A small masked image model, trained from scratch: decoder layers 6, 45211 training examples.
Rows from block 4 of the encoder, named by matrix and row number. Rows with one number belong to one attention dimension. Each number is 128 + 24 x the weight over its row's rms, rounded and kept within 0 to 255. All counts start at 0. Numbers have three digits each. After the name is the row's rms in percent of the matrix's.
# q: attention query (encoder.blocks.4.attn.q.weight, 320x320), inputs 214-319
# k: attention key (encoder.blocks.4.attn.k.weight, 320x320), inputs 214-319
q.42 148:129130121129128128128129129129128128129127131127128150127127128129129132094129130129121128129132122129126123167129127128127128127127129092129128127129126131116130128128129127131127128128170127128116129142129131122129130128126128129126127255129134127128127128127134130128131126130128139119129125126131125128128135124129
k.42 181:128141129132139136152127128124128128128155128126059121128129125131134129127129128130087120127123129128167130136129120127129128126138132132123146129114119131128130135106129131125118090137127131160131128184127143051162128130104124128172124255127061130130128128129127126127190127139063109088128124128131129131135129130175
q.43 217:128094120122125128128128125127090128129127128129128122136131128102128124133152128125161130127126143159128128129128130193134127129137123145128129129134135093198126126130096127127132140125128128129132125044127125143127126127130129127129086007127125138161129128128121113128126154127133122136148131130128140166146069130121
k.43 215:129090129114126123121129128133126127131089128133127127129104126134126128116176128124141130129131127126083128131127132130129128102127131123139076143137137126167128128128127125128134119167129126050133125000071131171121128128127133128120131000129123127126182128133125130127064129103241154131128134127118127123122101127127
q.44 255:142137129136138128129126132128124128128131126128128093127127128195128128127048128128121128127128127111128128059128131004127128128104126119128127127048126142125170115127144117126126077128056127126173185155174128117126138129119169128127141130110130092129126129129129126128127120128131128127134129128141108064110146075131
k.44 216:129124127140128129134128132127125128128129128123128039131138130111130085248089128132173131127127127130127128126127128128128127128131130131127158128128113128065128129128128132128063129129103129177129130212171127098129128127126125128140127130127129128128118129126129126129163126137092118126127126128166129128130135131002
q.45 084:128128127128129128097150128128129128126129128128128165128128128127128128124128128134087128128128128128128128128128129128128128128128128128128128128128128129127128128128128128082129128134221129128128128131128127128128128128128128128128152155128128128128128128128128128128128128128128128127096128128128128127127128128128
k.45 089:128128128128126129013128128128128129127172128129128143128128131104129125128128129126047129129128129127128126128129244128127128158100037128129128128127128127127127030128128128129130128128129126128123129126128127128128128128132128128128127126128128128128128128094128128128128128129129128191119125128128128129128128128128
q.46 267:135131118143128129127129129131127128127128127128128131128128128128129132050122131130068148128132123128128125128129128128107130127124129126128186128128122180121128127133130126127127121132202128127123130126135131114129128123129128128125128171129129128128127128126133128128130111154129138126129078095130120120128131126140
k.46 284:127128127184146137130128160127128129148127128124090121136128125128156128127081129156074119127118130128166127167135122127128118144135130133127176059115126134099130129130097131114101110130130128167130126180179138050151128121125119128128113215127132130130128125117128109124213127159004115125133106114134135131136129130136
q.47 373:116134161117132127128127123127157128095140129133153161088126129158105128144146126127127123126128117126131132128123129128178134124128122127107113131128128107124132137122134132129138171130112149129125124204081128134161129146126128129132142183124128127125129128127128179128128127119083128126046134131123138139113161128127
k.47 382:127129128118095128130134100125189141058192129129136170116129141128122127133156128128127129128132149132127128112126175127127134128085098128126119130131124102131127089127203126131145157125111128129083137136114118139138128132136132129128138129129129117127128128130130157152125129129139127158064152154125128151127136128129
q.50 057:128128128128129128128128128161128128128127128128128128128128128128128128128128128128128128128128128128128128128128128128128128128128128128128128128128128128128128128128128128128128128128128128128129128000128128129128128128128128128128128128128128128128128128128128044128128128128128128128128128128128128128128128128128
k.50 034:128128128128128128126128128128128128128129128128128127128128128128129128126128128128162176128128128128128128128128129128128128128127128128128128158128128128128128128128129128126128128129129129128128128068128128127128128128129128128128130128233128128128128128128128128128128128128128128129128128128128128128128128128129
q.51 076:128128128128128128128128128128128128128128128128128128128128128128128128128128128128129128128128128128128128128128128128128128128128128128128128128128128128128128128128128128128128128128128128128147128000128128128128128128128128128128128000128128128128128128128128128128128128128128128128128128128128128128128128128128
k.51 071:128128128129128128126128128128128128128129128128128127128128128128129128127128128128128128128128128128128128128128128128128128128127128128128128127128128128128128128128129128126127128129129129128128128110128128127128128128128128128128129128178128128128128128128128128128128128248128128129128128128128128128128128128128
q.53 026:128128128128128128128128128128128128128128128128128128128128128128128128128128128128128128128128128128128128128128128128128128128128128128128128128128128128128128128128128128128128128128128128128128128128128128128128128128128128128128128255128128128128128128128128128128128128128128128128128128128128128128128128128128
k.53 021:128128128128128128128128128128128128128128128128128128128128128128128128128128128128128128128128128128128128128128128128128128128128128128128128128128128128128128128128128128128128128128128128128128128129128128128128128128128128128128128128128128128128128128128128128128128128128128128128128128128128128128128128128128
q.57 013:128128128128128128128128128128128128128128128128128128128128128128128128128128128128128128128128128128128128128128128128128128128128128128128128128128128128128128128128128128128128128128128128128128128000128128128128128128128128128128128128128128128128128128128128128128128128128128128128128128128128128128128128128128
k.57 012:128128128128128128128128128128128128128128128128128128128128128128128128128128128128127128128128128128128128128128128128128128128128128128128128128128128128128128128128128128128128128128128128128128128123128128128128128128128128128128128128128128128128128128128128128128128128128128128128128128128128128128128128128128
q.64 039:128128128128128128128128128128128128128128128128128128128128128128128128128128128128128128128128128128128128128128128128128128128128128128128128128128128128128128128128128128128128128128128128128128128128128128128128128128128128128128128128128128128128128128128128128128128128128128128128128128128128128128128128128128
k.64 008:128128128128128128128128128128128128128128128128128128128128128128128128128128128128128128128128128128128128128128128128128128128128128128128128128128128128128128128128128128128128128128128128128128128128128128128128128128128128128128128128128128128128128128128128128128128128128128128128128128128128128128128128128128
q.69 015:128128128128128128128128128128128128128128128128128128128128128128128128128128128128128128128128128128128128128128128128128128128128128128128128128128128128128128128128128128128128128128128128128128128128128128128128128128128128128128128128128128128128128128128128128128128128128128128128128128128128128128128128128128
k.69 011:128128128128128128128128128128128128128128128128128128128128128128128128128128128128128128128128128128128128128128128128128128128128128128128128128128128128128128128128128128128128128128128128128128128175128128128128128128128128128128128128128128128128128128128128128128128128128128128128128128128128128128128128128128
q.77 038:128128128128128128128128128128128128128128128128128128128128128128128128128128128128128128128128128128128128128128128128128128128128128128128128128128128128128128128128128128128128128128128128128128128128128128128128128128128128128128128107128128128128128128128128128128128128128128128128128128128128128128128128128128
k.77 039:128128128128128128128128128128128128128128128128128128128128128128128128128128128128128128128128128128128128128128128128128128128128128128128128128128128128128128128128128128128128128128128128128128128152128128128128128128128128128128128128128128128128128128128128128128128128128128128128128128128128128128128128128128
q.81 028:128128128128128128128128128128128128128128128128128128128128128128128128128128128128128128128128128128128128128128128128128128128128128128128128128128128128128128128128128128128128128128128128128128128128128128128128128128128128128128128162128128128128128128128128128128128128128128128128128128128128128128128128128128
k.81 008:128128128128128128128128128128128128128128128128128128128128128128128128128128128128128128128128128128128128128128128128128128128128128128128128128128128128128128128128128128128128128128128128128128128128128128128128128128128128128128128128128128128128128128128128128128128128128128128128128128128128128128128128128128
q.92 033:128128128128128128128128128128128128128128128128128128128128128128128128128128128128128128128128128128128128128128128128128128128128128128128128128128128128128128128128128128128128128128128128128128128128128128128128128128128128128128128128128128128128128128128128128128128128128128128128128128128128128128128128128128
k.92 005:128128128128128128128128128128128128128128128128128128128128128128128128128128128128128128128128128128128128128128128128128128128128128128128128128128128128128128128128128128128128128128128128128128128255128128128128128128128128128128128128128128128128128128128128128128128128128128128128128128128128128128128128128128
q.128 035:128128128128128128128128128128128128128128128128128128128128128128128128128128128128128128128128128128128128128128128128128128128128128128128128128128128128128128128128128128128128128128128128128128128255128128128128128128128128128128128128128128128128128128128128128128128128128128128128128128128128128128128128128128
k.128 018:128128128128128128128128128128128128128128128128128128128128128128128128128128128128128128128128128128128128128128128128128128128128128128128128128128128128128128128128128128128128128128128128128128128255128128128128128128128128128128128164128128128128128128128128128128128128128128128128128128128128128128128128128128
q.129 048:128128128128128128128128128128128128128128128128128128128128128128128128128128128128128128128128128128128128128128128128128128128128128128128128128128128128128128128128128128128128128128128128128128128000128128128128128128128128128128128128128128128128128128128128128128128128128128128128128128128128128128128128128128
k.129 025:128128128128128128128128128128128128128128128128128128128128128128128128128128128128128128128128128128128128128128128128128128128128128128128128128128128128128128128128128128128128128128128128128128128000128128128128128128128128128128128002128128128128128128128128128128128128128128128128128128128128128128128128128128
q.130 124:128128128128128128128128128128128128128128128128128128128128128128128128128128128128128128128128128128128128128128128128128128128128128128128128128128128128128128128128128128128128128128128128128128128121128128128128128128128128128128128181128128128128128128128128128128128128128128128128128128128128128128128128128128
k.130 066:128128128128128128128128128128128128128128128128128128128128128128128128128128128128128128128128128128128128128128128128128128128128128128128128128128128128128128128128128128128128128128128128128128128111128128128128128128128128128128128128128128128128128128128128128128128128128128128086128128128128128128128128128128
q.131 049:128128128128128128128128128128128128128128128128128128128128128128128128128128128128128128128128128128128128128128128128128128128128128128128128128128128128128128128128128128128128128128128128128128128128128128128128128128128128128128128255128128128128128128128128128128128128128128128128128128128128128128128128128128
k.131 015:128128128128128128128128128128128128128128128128128128128128128128128128128128128128128128128128128128128128128128128128128128128128128128128128128128128128128128128128128128128128128128128128128128128128128128128128128128128128128128128128128128128128128128128128128128128128128128128128128128128128128128128128128128
q.133 041:128128128128128128128128128128128128128128128128128128128128128128128128128128128128128128128128128128128128128128128128128128128128128128128128128128128128128128128128128128128128128128128128128128128128128128128128128128128128128128128000128128128128128128128128128128128128128128128128128128128128128128128128128128
k.133 019:128128128128128128128128128128128128128128128128128128128128128128128128128128128128128128128128128128128128128128128128128128128128128128128128128128128128128128128128128128128128128128128128128128128128128128128128128128128128128128128128128128128128128128128128128128128128128128128128128128128128128128128128128128
q.135 034:128128128128128128128128128128128128128128128128128128128128128128128128128128128128128128128128128128128128128128128128128128128128128128128128128128128128128128128128128128128128128128128128128128128255128128128128128128128128128128128128128128128128128128128128128128128128128128128128128128128128128128128128128128
k.135 020:128128128128128128128128128128128128128128128128128128128128128128128128128128128128128128128128128128128128128128128128128128128128128128128128128128128128128128128128128128128128128128128128128128128255128128128128128128128128128128128230128128128128128128128128128128128128128128128128128128128128128128128128128128
q.136 068:128128128128128128128128128128128128128128128128128128128128128128128128128128128128128128128128128128128128128128128128128128128128128128128128128128128128128128128128128128128128128128128128128128128128128128128128128128128128128128128000128128128128128128128128128128128128128128128128128128128128128128128128128128
k.136 019:128128128128128128128128128128128128128128128128128128128128128128128128128128128128128128128128128128128128128128128128128128128128128128128128128128128128128128128128128128128128128128128128128128128128128128128128128128128128128128128128128128128128128128128128128128128128128128128128128128128128128128128128128128
q.139 038:128128128128128128128128128128128128128128128128128128128128128128128128128128128128128128128128128128128128128128128128128128128128128128128128128128128128128128128128128128128128128128128128128128128128128128128128128128128128128128128128128128128128128128128128128128128128128128128128128128128128128128128128128128
k.139 014:128128128128128128128128128128128128128128128128128128128128128128128128128128128128128128128128128128128128128128128128128128128128128128128128128128128128128128128128128128128128128128128128128128128128128128128128128128128128128128128128128128128128128128128128128128128128128128128128128128128128128128128128128128
q.141 031:128128128128128128128128128128128128128128128128128128128128128128128128128128128128128128128128128128128128128128128128128128128128128128128128128128128128128128128128128128128128128128128128128128128000128128128128128128128128128128128128128128128128128128128128128128128128128128128128128128128128128128128128128128
k.141 018:128128128128128128128128128128128128128128128128128128128128128128128128128128128128128128128128128128128128128128128128128128128128128128128128128128128128128128128128128128128128128128128128128128128000128128128128128128128128128128128000128128128128128128128128128128128128128128128128128128128128128128128128128128
q.142 024:128128128128128128128128128128128128128128128128128128128128128128128128128128128128128128128128128128128128128128128128128128128128128128128128128128128128128128128128128128128128128128128128128128128000128128128128128128128128128128128128128128128128128128128128128128128128128128128128128128128128128128128128128128
k.142 019:128128128128128128128128128128128128128128128128128128128128128128128128128128128128128128128128128128128128128128128128128128128128128128128128128128128128128128128128128128128128128128128128128128128000128128128128128128128128128128128097128128128128128128128128128128128128128128128128128128128128128128128128128128
q.150 076:128128128128128128128128128128128128128128128128128128128128128128128128128128128128128128128128128128128128128128128128128128128128128128128128128128128128128128128128128128128128128128128128128128128128128128128128128128128128128128128255128128128128128128128128128128128128128128128128128128128128128128128128128128
k.150 017:128128128128128128128128128128128128128128128128128128128128128128128128128128128128128128128128128128128128128128128128128128128128128128128128128128128128128128128128128128128128128128128128128128128128128128128128128128128128128128128128128128128128128128128128128128128128128128128128128128128128128128128128128128
q.151 022:128128128128128128128128128128128128128128128128128128128128128128128128128128128128128128128128128128128128128128128128128128128128128128128128128128128128128128128128128128128128128128128128128128128236128128128128128128128128128128128128128128128128128128128128128128128128128128128128128128128128128128128128128128
k.151 021:128128128128128128128128128128128128128128128128128128128128128128128128128128128128128128128128128128128128128128128128128128128128128128128128128128128128128128128128128128128128128128128128128128128128128128128128128128128128128128128128128128128128128128128128128128128128128128128128128128128128128128128128128128
q.160 259:128111134130138129143129131127125144147112133121127010133129129129135129201013121126168121126126132125130127098189125128152117121128128129129130125061129123127127135124129129122112128126047076128166131132131129120125128138106128129129122146121126115127126151136125127112127131130125128127134129131157124108113132099038
k.160 249:128110125130128121130129128128125127128122128128128000129129128124132131230080126146239127156138135128114126121128127128131140127127128141117128129128126133141132131121128127129112129123107127129129134131138129141131134125133128128126128112128148130113130134121127136130115131128128120127127129131131127063145145127065
q.161 286:128121148117146132180099138142121132152090159126130075095127131184115104209120130091205122136063123155082129132183127121129131129128114126127128127053129094108145128139119129216130113059070083129137151130128171125125125127082129185198128127159190120127123127158123166123129120130128137155128155127150103126112137085068
k.161 275:129120150134131129130111127151127131132116149124131096130127122182121134246126127147255129132129129179128128127128089131128136134146127129127111121124129124129128167095128128130124107115051104128138131126157130166131135113133195127129128130115126130128132129128127171129115128105128127124127128125120149121140128127031
q.162 272:127128133129157127191128130126099127124121129158127129136125134119131128114121119125118102085121164155150126128128127125130134125155138131125102128179131125179137165123113129134129129142140140144127126088109159125102127147125124117146013109110118134128127124141129083121128128128131116103164125127129149129125089134156
k.162 275:123128111093049128139127118128125114122129123143129130107143149062140125120135113115127130118127131129036130131097111157161132095128165130128115134152130148146000124128155127124119184128129173127129128084128088189115143137143128127120142064123095150127131128130126114138127168066117123123111132233126131130134125152128
q.163 346:130131113144129127117150125128128114133126092116093117175115127072170156101036127148095128129189130102125125124129123130128119128117143130128213124128128180129129132128132126081056133155156134127133123129132101088129142129136128133104151128128131127128129153092132118126127133129128128130131119143131124087132127135127
k.163 304:126104096159096152126130139113095141151125128111123044128130126126140130120014127130042127130133128125120115125128143088125124136123116138130149139100118154110128128130120130129123142122144123128123127125129130078147129128114110129148129129123128128113128133129123107135128132132128129139156104131157108094134140117148
q.164 329:121138123129127124140133122128124125112135125151126204127127127100128128005201126129040130120128134139132128153111131134119144129129148128125128129254134139153129128128126126130134131155252150130113131100099114130125128128157108125127101083129129142128136125123132104134129126126131125119144122128113135145138106184240
k.164 315:126133105115097133128126129128128130130132138130127228128140139102126122009154125109038129120124123127130128136127128129132117121128134124139123133136137136119058123138129154126128172129145130126093110091125107125126126138128128128128129127127039153140128127143128107147139128110124130136139127158128131135117110131219
q.165 241:127126164114131132126130128128133135129129138098153106059127129169101127236125129124178127139126118122089142108138131126128125128114112130128127128093120068127131127127130130133129128105000123128129130157127138167133129130134143187130141128154146120124130131128127191134127129127126128142095172130132114125129149096060
k.165 233:129126177129145127114127105123163125124128134123134127131121129133132127212122126136215128139128121139155140125135110128131129147131117130126132117125128123130134130073134129122131113136068111131122133239130129202128128118187144124125128133106128128129129127125130149127123123128122126128115128127125143123129129129047
q.166 286:135123137130130131120069157144128132163127131126129130128130125150126125166143130128188131130117112138127128132134118128128131132128106110129117122087129111069131128152118129143131092101107097126152130124155172127133122117066128147138138190132128119129112117141121175126129117133127145141103131120128120137113148117043
k.166 379:131128128139162129139072168137128137138086127125128129130127105221112138173131137138199127129126139144130105160129128126110130132139130119124115137125131124127169131128132121151126045082131128120146129128128142102145126115031129130127125127141133128129128128138128157127130123138155188096167128047114123129113127126103
q.167 171:128137124127124119115183084127208124000163126126128145117128127127128127128129127132129129129131128098121157093124140128128121127065129133130127129129120128133126127125150128127126182128120152128114129172126119137133132130174129126105162120135130129127138134114133127139126137124127095130128128131125123128155128128128
k.167 178:128128130121137128075186120102160120102151063129128187130128138067132118129132126126093129130123100126149136114137128127138127129103075128131131128130122127128131114126122129121139130174128127136111127239123129143110124128215128125128128145098129125129128127109135110124126125126111100129115124128131134132128129130128
q.168 208:129128129127129126143118133128100128128124128165127129165128129115155128022128124127089127126127146137146112161128123129128133127178162126126129128198143157129130132130114126128128127141242133130131126073129128123120127135117124100128105128115127157130123125131128020121131125126131127096172096126130150129123100158163
k.168 180:124129079128088130152129131144104128134129129132125130127145128116127129048133129117113129116128138124075123131119126130128127099126149128129123149139133155129098127136134128125114165124132158123135122000128102127126129135090123129130129121132119137125131128144124099132129143121132130126150130133126124120126125128200
q.169 244:128131118127117127075208106121171125099136128121126123123127128115130142128096127131080135130198123062127157125126133129131122126104129146129141129128126153148117128070145125071118179131124156125117128155129092138136141131184130128105213127123110129127138142096134128129127140122076121130134126140130129125146129128128
k.169 317:128128127132132121068176128113128124124166113129127123130123135070154120094107126128043128134125109119129152101133134128140126137083071161128182104127119128129130108127121131068142169181126128132113128152118125137124123131187127099129129133115130126120126129087130100126127127127107066165119125128143132125128130128156
q.170 312:128128129135140124163125129128088126142118128134108128133126130113142128028127123127065127121128145181138117157128126127128136128169160128127136127186154138128139133141119126130127124145238132135129126061121127122113127135123103125129062109127128158129125126132129073122131126129131127109170116127129142129125083165203
k.170 282:126128062119075133153127130138116134133128196134127145129145136105128125062131107120104138121131128128090122132108125131141126094127150128136122155142132230127042127130130141125118183126135131125111121000129101133127139116127125128129129094125072149129131128155123100146129141078128129128145129169132129129141124128179
q.171 270:131127130137131140147090161132122131195119129127118067162131128128157129138071130127131125128128127132126111133131121129128129132146129120136129122120134131063129128142128127128115061128129100128156128123149139094122127125084128130126127153128128126129116129127125133124136128132133146126129126127131121127113129127121
k.171 308:128119118153137129147114158132043146161082151123122051135129119205121138135100129139136127128130144126124109127126131116128128113150132127126128144110127129127145141129119128142119116124122128127140129082132136080149131128024119131190128128139130129126129138149124132130128130138142131128200128103128125084130127122127
q.172 308:130120128130135140139124147127086130199114131125081000162129129124161128137023112127131124127128136129129118123130122129135107128145137127131173123109137132110130138128120128123106098133124112128194123126136130104110129137109128131126115135114128123128121139128127127113130129130126129127163120131132125102114129128118
k.172 299:128096108142118128131130144130083132145092125127125004135130125124128133144052128143143127129134142126112114125128128122168127127126129134122127139126119135129126133127129126130110134121116128128133130071139128127145132128092126129153128129128127133116131144128123128133124136128132128127156128130143123043141140122117
q.173 486:130131096138128127130150127126127117141127117125091099150106127076169160079049122149068128129172132117126123125128124130129114128129158132128178127133130190129128133127128126102094133157166135128131123127131109084124140134143127128100133128110128129130128149103132100126129131128128127120155113141130127100130122141159
k.173 441:126104094143098144126151133123093130134126126113123061129130129110141128054025125134050128144136127101119119124128138092128125127122127136130154139129110151121125127132127133128123166134145128141120126097129126110137128130129105099130129128125127129101128138129126091132128132128125121139135122130189119087133136124194
q.174 249:124128138105127129134183109121132132106129132121128113110127130124080129184106127127129127128128130121128130077128131128134124118118132143106129135124126126150128130095131116127124193128052129137127128143122106171127133132158128128129128106127128129128137138129130122133127137124127114128140128131131131116132128129098
k.174 328:128128130119088118100177098124161109118154130130129111085129142086138118130123122126129128133136116131127138083133124131147127128102116135120128128130120127136123126072142130095130159143101128130114128164129124212107126130217129124084131129114132127114128130106130126128124128113102040133059129172132131124161129130102
q.175 167:127129127112087127076129127129159128121145116128133199125129127147126127141180133130141132133128111086115137126126131129128122128115069127130116132130123127128099108052137128129136129111105134116122133219129128143148129119130138127120198148128126128127130130123129162147125128126096129127089138128099125129133166124119
k.175 162:131138129126255128126129125127137126126129084128123185125119128128128131130128147127129119129112129126170134127129162121123131128129128124124132114122124078129232129128115129129151097140149128132132135214124140118129123128128128129127126224136143117130127128126139128113129127194128126122113122061116131128086128129128
q.176 073:128128128128126128129128126128126128128127128128128129129128128128128129128129128128135128127127129128129128127128127128129128128136125128128128129128128124129128128128128128127127128128128126128113127255128127130129127128128128127129128127124128128128128128128128128128128129128128128128129128128128129128128128128128
k.176 062:128128127128127131129129128125128128127127128127242127131128128127127129129128128128133128125129134128131126125126127128129127161127127128128127077131128127129127130130128128127129129128127127126000128255127126130127128130130128127126131125126127130128128129127127123129127128129130128128132128129128128128133127128127
q.177 019:128128128128127128128128128128128128128128128128128128129128128128128128128128128128132128128127128128128128128128128128129128128128128128128128129128128128128128128128128128127128128128128127128128128255128128128128128128128128128128128127127128128128128128128128128128128128128128128128128128128128128128128128128128
k.177 018:128128128128127128129128128128128128128127128128128128129128128128128128128128128128132128128128129128128127128128128128129128128128128128128127128129128128128128128128128128128128128127128128128128128255128128128128128128128128128127128126128127128128128128128128128128128128128128128128129128128128128128129128128128
q.178 039:128128128128124128129128126127124128127127127129128129255127128128129130129131128128142128127127130129128128127127062128129128127129127128128128129128127122129129128129076128127127129128128124128130127245128127129129127129129128127129128126119128128128128129129128128128128130128129127128247127128128129127128128128128
k.178 033:128128128129127128129128128128128128128128128128128128129128128128128128129128128128130128128128129128128127128128128128129128128128128128128127128129128128128128128128128128128128128128128128128128128255128128128128128128128128100127129127128127128128128128128128127128128128128128128128129128128128128128129128128128
q.179 054:128128128128126128128128127128126128128127128128128128129128128128128128128128128128133128128128129128128128128128128128128128128128127128128128129128128128128128128128128128128128128128128126128129128255128128128128128128128128128128128128126128128128128128128128128128128129128128128128128128128128128128128128128128
k.179 039:128128128128127128128128128128128128128128128107128128129128128128128128129128128128131128128128129128129127126128128128129127255127127128128128129129128127128128128128128128128149129128128127127000128255128127128128128128129128128128130127127127128128128128128128127128128128129128128128128129128128128128131128128128
q.180 032:128128128128125128128128127128126128127127127128128129189127128128129129129129128128142128127127129128128128128128128128129128128129127128128128129128128127129128128129128128127128128128128125128129128255128127129129127128128128127129128126122128128128128129128128128128128129128128128128128128128128129127128128128128
k.180 027:128128127128126128129128128127128128128126128128128129130128128128127128129128128128133128128128132128128127128128127128129128128128128128128126129130128128129127129128128128128128128127128128127128128255128126129127128128129128128127130125127127129128128128128128127129127128128129128128131128128128128128132128128128
q.181 036:128128128128129128128128128128128128128128128128128128128128128128128128128128128128126128128128128128128128128128128128128128128128128128128128128128128128128128128128128128128128128128128129128128128000128128128128128128128128128128128128129128128128128128128128128128128128128128128128128128128128128128128128128128
k.181 028:128128128128129128128128128128128128128129128128128128127128128128128128127128128128124128128128127128128129128128128128128128128128128128128128127127128129127128128128128128128128128128128128129238128000128129128075128128127128128129127130145129127128128128128128129128128128128128128128127000128128128128125128128129
q.182 181:128128128129126128128176099128123128129122127129130130145127130128129167128130097139115130134127129130128128141128126127128128128130126128129237129114128123129134127128127127122127130143165122128125093197129128128127127104128079124131131151123128129128134129132127128130128128128132127128128128128128129128128128127128
k.182 136:128128126128126129131128128127128128128127133128128226128129128127129128022128128128000128128129130128128127127127128128129127132127129128128151119165128129128107129128128128128128128128128125133120128208128126159128128128129128008127128126083127129128128128128127127128128128128123128128129128129128127129130127128137
q.185 142:128128128128139129126127132131131128128130129127128108107128128129128126126125141128121128129129126127127128130128130128124127128106139128129127127128129238126128132127146128128132127130130146128141130000128129124127130128128129131126124129136128128128128127119128130097128127129128131128120128128127095128119128129129
k.185 125:128128129128130124152126128130129127130106128128119090126128128129128127128128128127127125131127125127124130130135128128127129070127151128128127153125128128127131127120128128130123127128129129129217127000130130076128128128127128129130127121130128132138128128129129132121129128172127128128127127126119128127125131129128
q.186 124:128128128128112094130128125127126128127126142128128137130128128128128129131130127128136128148128129129128127123128118128133120128147117128127129130130128072130129128129117128128126129117058123128128126240127127133129126129129128127129130127124128128128128129137128125154128129127128126128135128128129200128203128128077
k.186 124:128128128128115131091131128126128128127147128128145134130128128128128128134128128128129128126128130128131127126127128128129128216128096128128128124130128127128128129132128128126130129128127128127069128255127127130128128129129128128127129128126128115123128128127128125129127128128129128128128137129134128128130128127121
q.187 131:128128128128140152126127131129130128128130129127128119083128128128128127125126130166119128129129127127128128129128130128126128128113135128128128126128129216126127129128128128128131127131130136128140130000129129124127130128128128130127126129133128128128128127127128128087128127129128129128121128128128075128036128128137
k.187 115:128125129121129123127127128131133113129066127128125121125128129128128126127128128127126128132119124127063130155139128128127128078126144128128129160125128128130132126116128128131121127125129128130239126000130130096129128128126128129130127130159129140142124128130129134120129128225127128128126066125072128127125135129180
q.188 152:128128128128113122130130124101125128128124127129129138206128128127128137130131113128135129127127130130129128123128068128134129128150117128128129129128127066131129121129118128129124129125126030128126126255128127133129125128128127124131132127122128128128129129135128126138128130127128124128141128129129175128165128128127
k.188 129:128129127128092132101130128126127128126186128106142146129128128127127128128128128129128132126129131129132126126121128128129128157128055128128138114131127127128127129129128128127133129128127127127000129255127127190128128128129128127127129132054128126118128128127128125135127128089128128129096129129129128129131125127088
q.189 180:128128127128109081147125157076127128127127130128128128129129128234125129152128128121133128127128128128128128084128094134160120128142107128127126129133128066130123127128130128128127129109103123129128127187127126132128127129128128127128129114127115128128128128169128118176128129098126125128144127129131172128150128128098
k.189 153:127128140128130131051132128128128132098178128110128132129128128128128103200128128128162128128128129123131125128128128127128128212128063128128128128128128127128128128136128128126129129128127141128056133255127128130128128128128128139128129163127129105123128127127128127128128127095126128128092136128128129128128146114000
q.190 030:128128128128126128128128127128126128128127128128128129129127128128128128128128128128138128128127129128128128128128128128129128128128127128128128129128128127129128128129128128127128128128128126128129128243128127128128128128128128128129128127124128128128128128128128128128128129128128128128128128128128129128128128128128
k.190 025:128128128128126128129128128128128128128128128128128128129128128128128128128128128128131128128128129128128127128128128128129128128128128128128127128129128128128128128128128128128128128128128128128128128255128128128128128128128128128127129127128127128128128128128128128128128128128128128128129128128128128128130128128128
q.192 095:128128126148218103128127128128127129126128127130128130128122126128129157125127126127122109129131128124132129116130130129127128128127108128130139128171130128127160146127128127128121128141126129128128128255125128112127128127129128128120129255123125121127128130129152116127128128128128129128128125129130162128126128129128
k.192 075:129127128127177128128107128128126128130129128128128147128127128128127128158131128130155128128133131128128128126126128128127128128127127125127127128129128127128129137127129129128128128141117149128127137255128128128129130128129127128127127255134129129128129128128132128127128128126125127129122130128144130118127128126130
q.193 233:128125132103032149128130133128121129128121128126130102105150130129127123132137131130156152128124128133107127143126127134129128125129152127127103128100125128137078096148128107128136131112118127128128132000137128142129127126127150134138130000141129144125132124129089152134128128105127127128129136122124081139130129127125
k.193 189:124130128128077134128168112129131130126126128128128066127129122129130128073125129127097128128123124128134129130134127128128127128128129137129128128127128141147122117131128128128128136117144107127129090000128128120128109127140129127129128000119127127135127128128107127134135128130134136128134108127083125149128129129147
q.194 104:128128128145129128129127129128128128128128128128128129129128127128128128127128128128109125128128128128155128128128128128128128128128128128128128127139128129125128128128128128128128117129129127128130128186128128118128128128128128128127126124127128128128128128128127127128128128128128128128128127128128128128128127128128
k.194 081:128128128128129128128107128128128128129128128129128128128128128126128128129129128128133128128128130128128128128128129128127129128128128128128126128127128127128129128128130128128137128128129132128130128146129128128130128127128128128128122255132129128128128128127128128126128128129128128128128128128128127126128128128127
q.195 032:128128128128184127128128128128128128128129128128128128128128127128128128127128128128130127128128128128128128128128128128128128128128128128129128128134129128128127128128128128128127128128127128128128128255128128128128128128128128128128128123125126128128128128128128129128128128128128128128128128128128128128128128128128
k.195 023:128128128127128128128128128128127128128128128128128130128128128128128128128129128128142129128128129128128128128127128128128128128128128128128127128126128127128128128128129128128128128128127130128128128255128128128128129127128128128127127255133128128128128128128128128128128128128128128128128128128128128128128128128128
q.196 060:128128129106017152128128127128129127129128128126128127128128131128127128132129131128128145159127129130110128140126127127129128128129135127126128128089126128129049127129128129128135129115130128128128128000128128145128128129127128128131128045178131134129128126127114134129128128128128127128129128127128091128130128128128
k.196 054:128128128129103128128153128128129128128128128128128118128128128128128128129127128127113128128127126128128128128129128128129128128128128128128129128129128129128128127128127128128128128128129116128128128000128128128127127128128128128129129000123128127128128128128128128129128128128128128128131128128128127128128128128128
q.197 282:126124128111126127127135122129129125126129126129128127120128129121126127129128126132134140129127128127097128128121127128132129123114127141129121129119128118151119127128128121128128162127119143128127128123128128141127128128136131128136130243134126128128130129128129139128122129128117110143128129128128134127135129128122
k.197 288:128129128128126128144140128126128156129128136127129128128125128130127128136128122128129058129128125128130133103128127128127128129124130128128134128164134139128130128126130129128112125154090119129127128132114128133128135129128128127115138094100130127127128130129128128130128127105129129110128128132128129127131128121128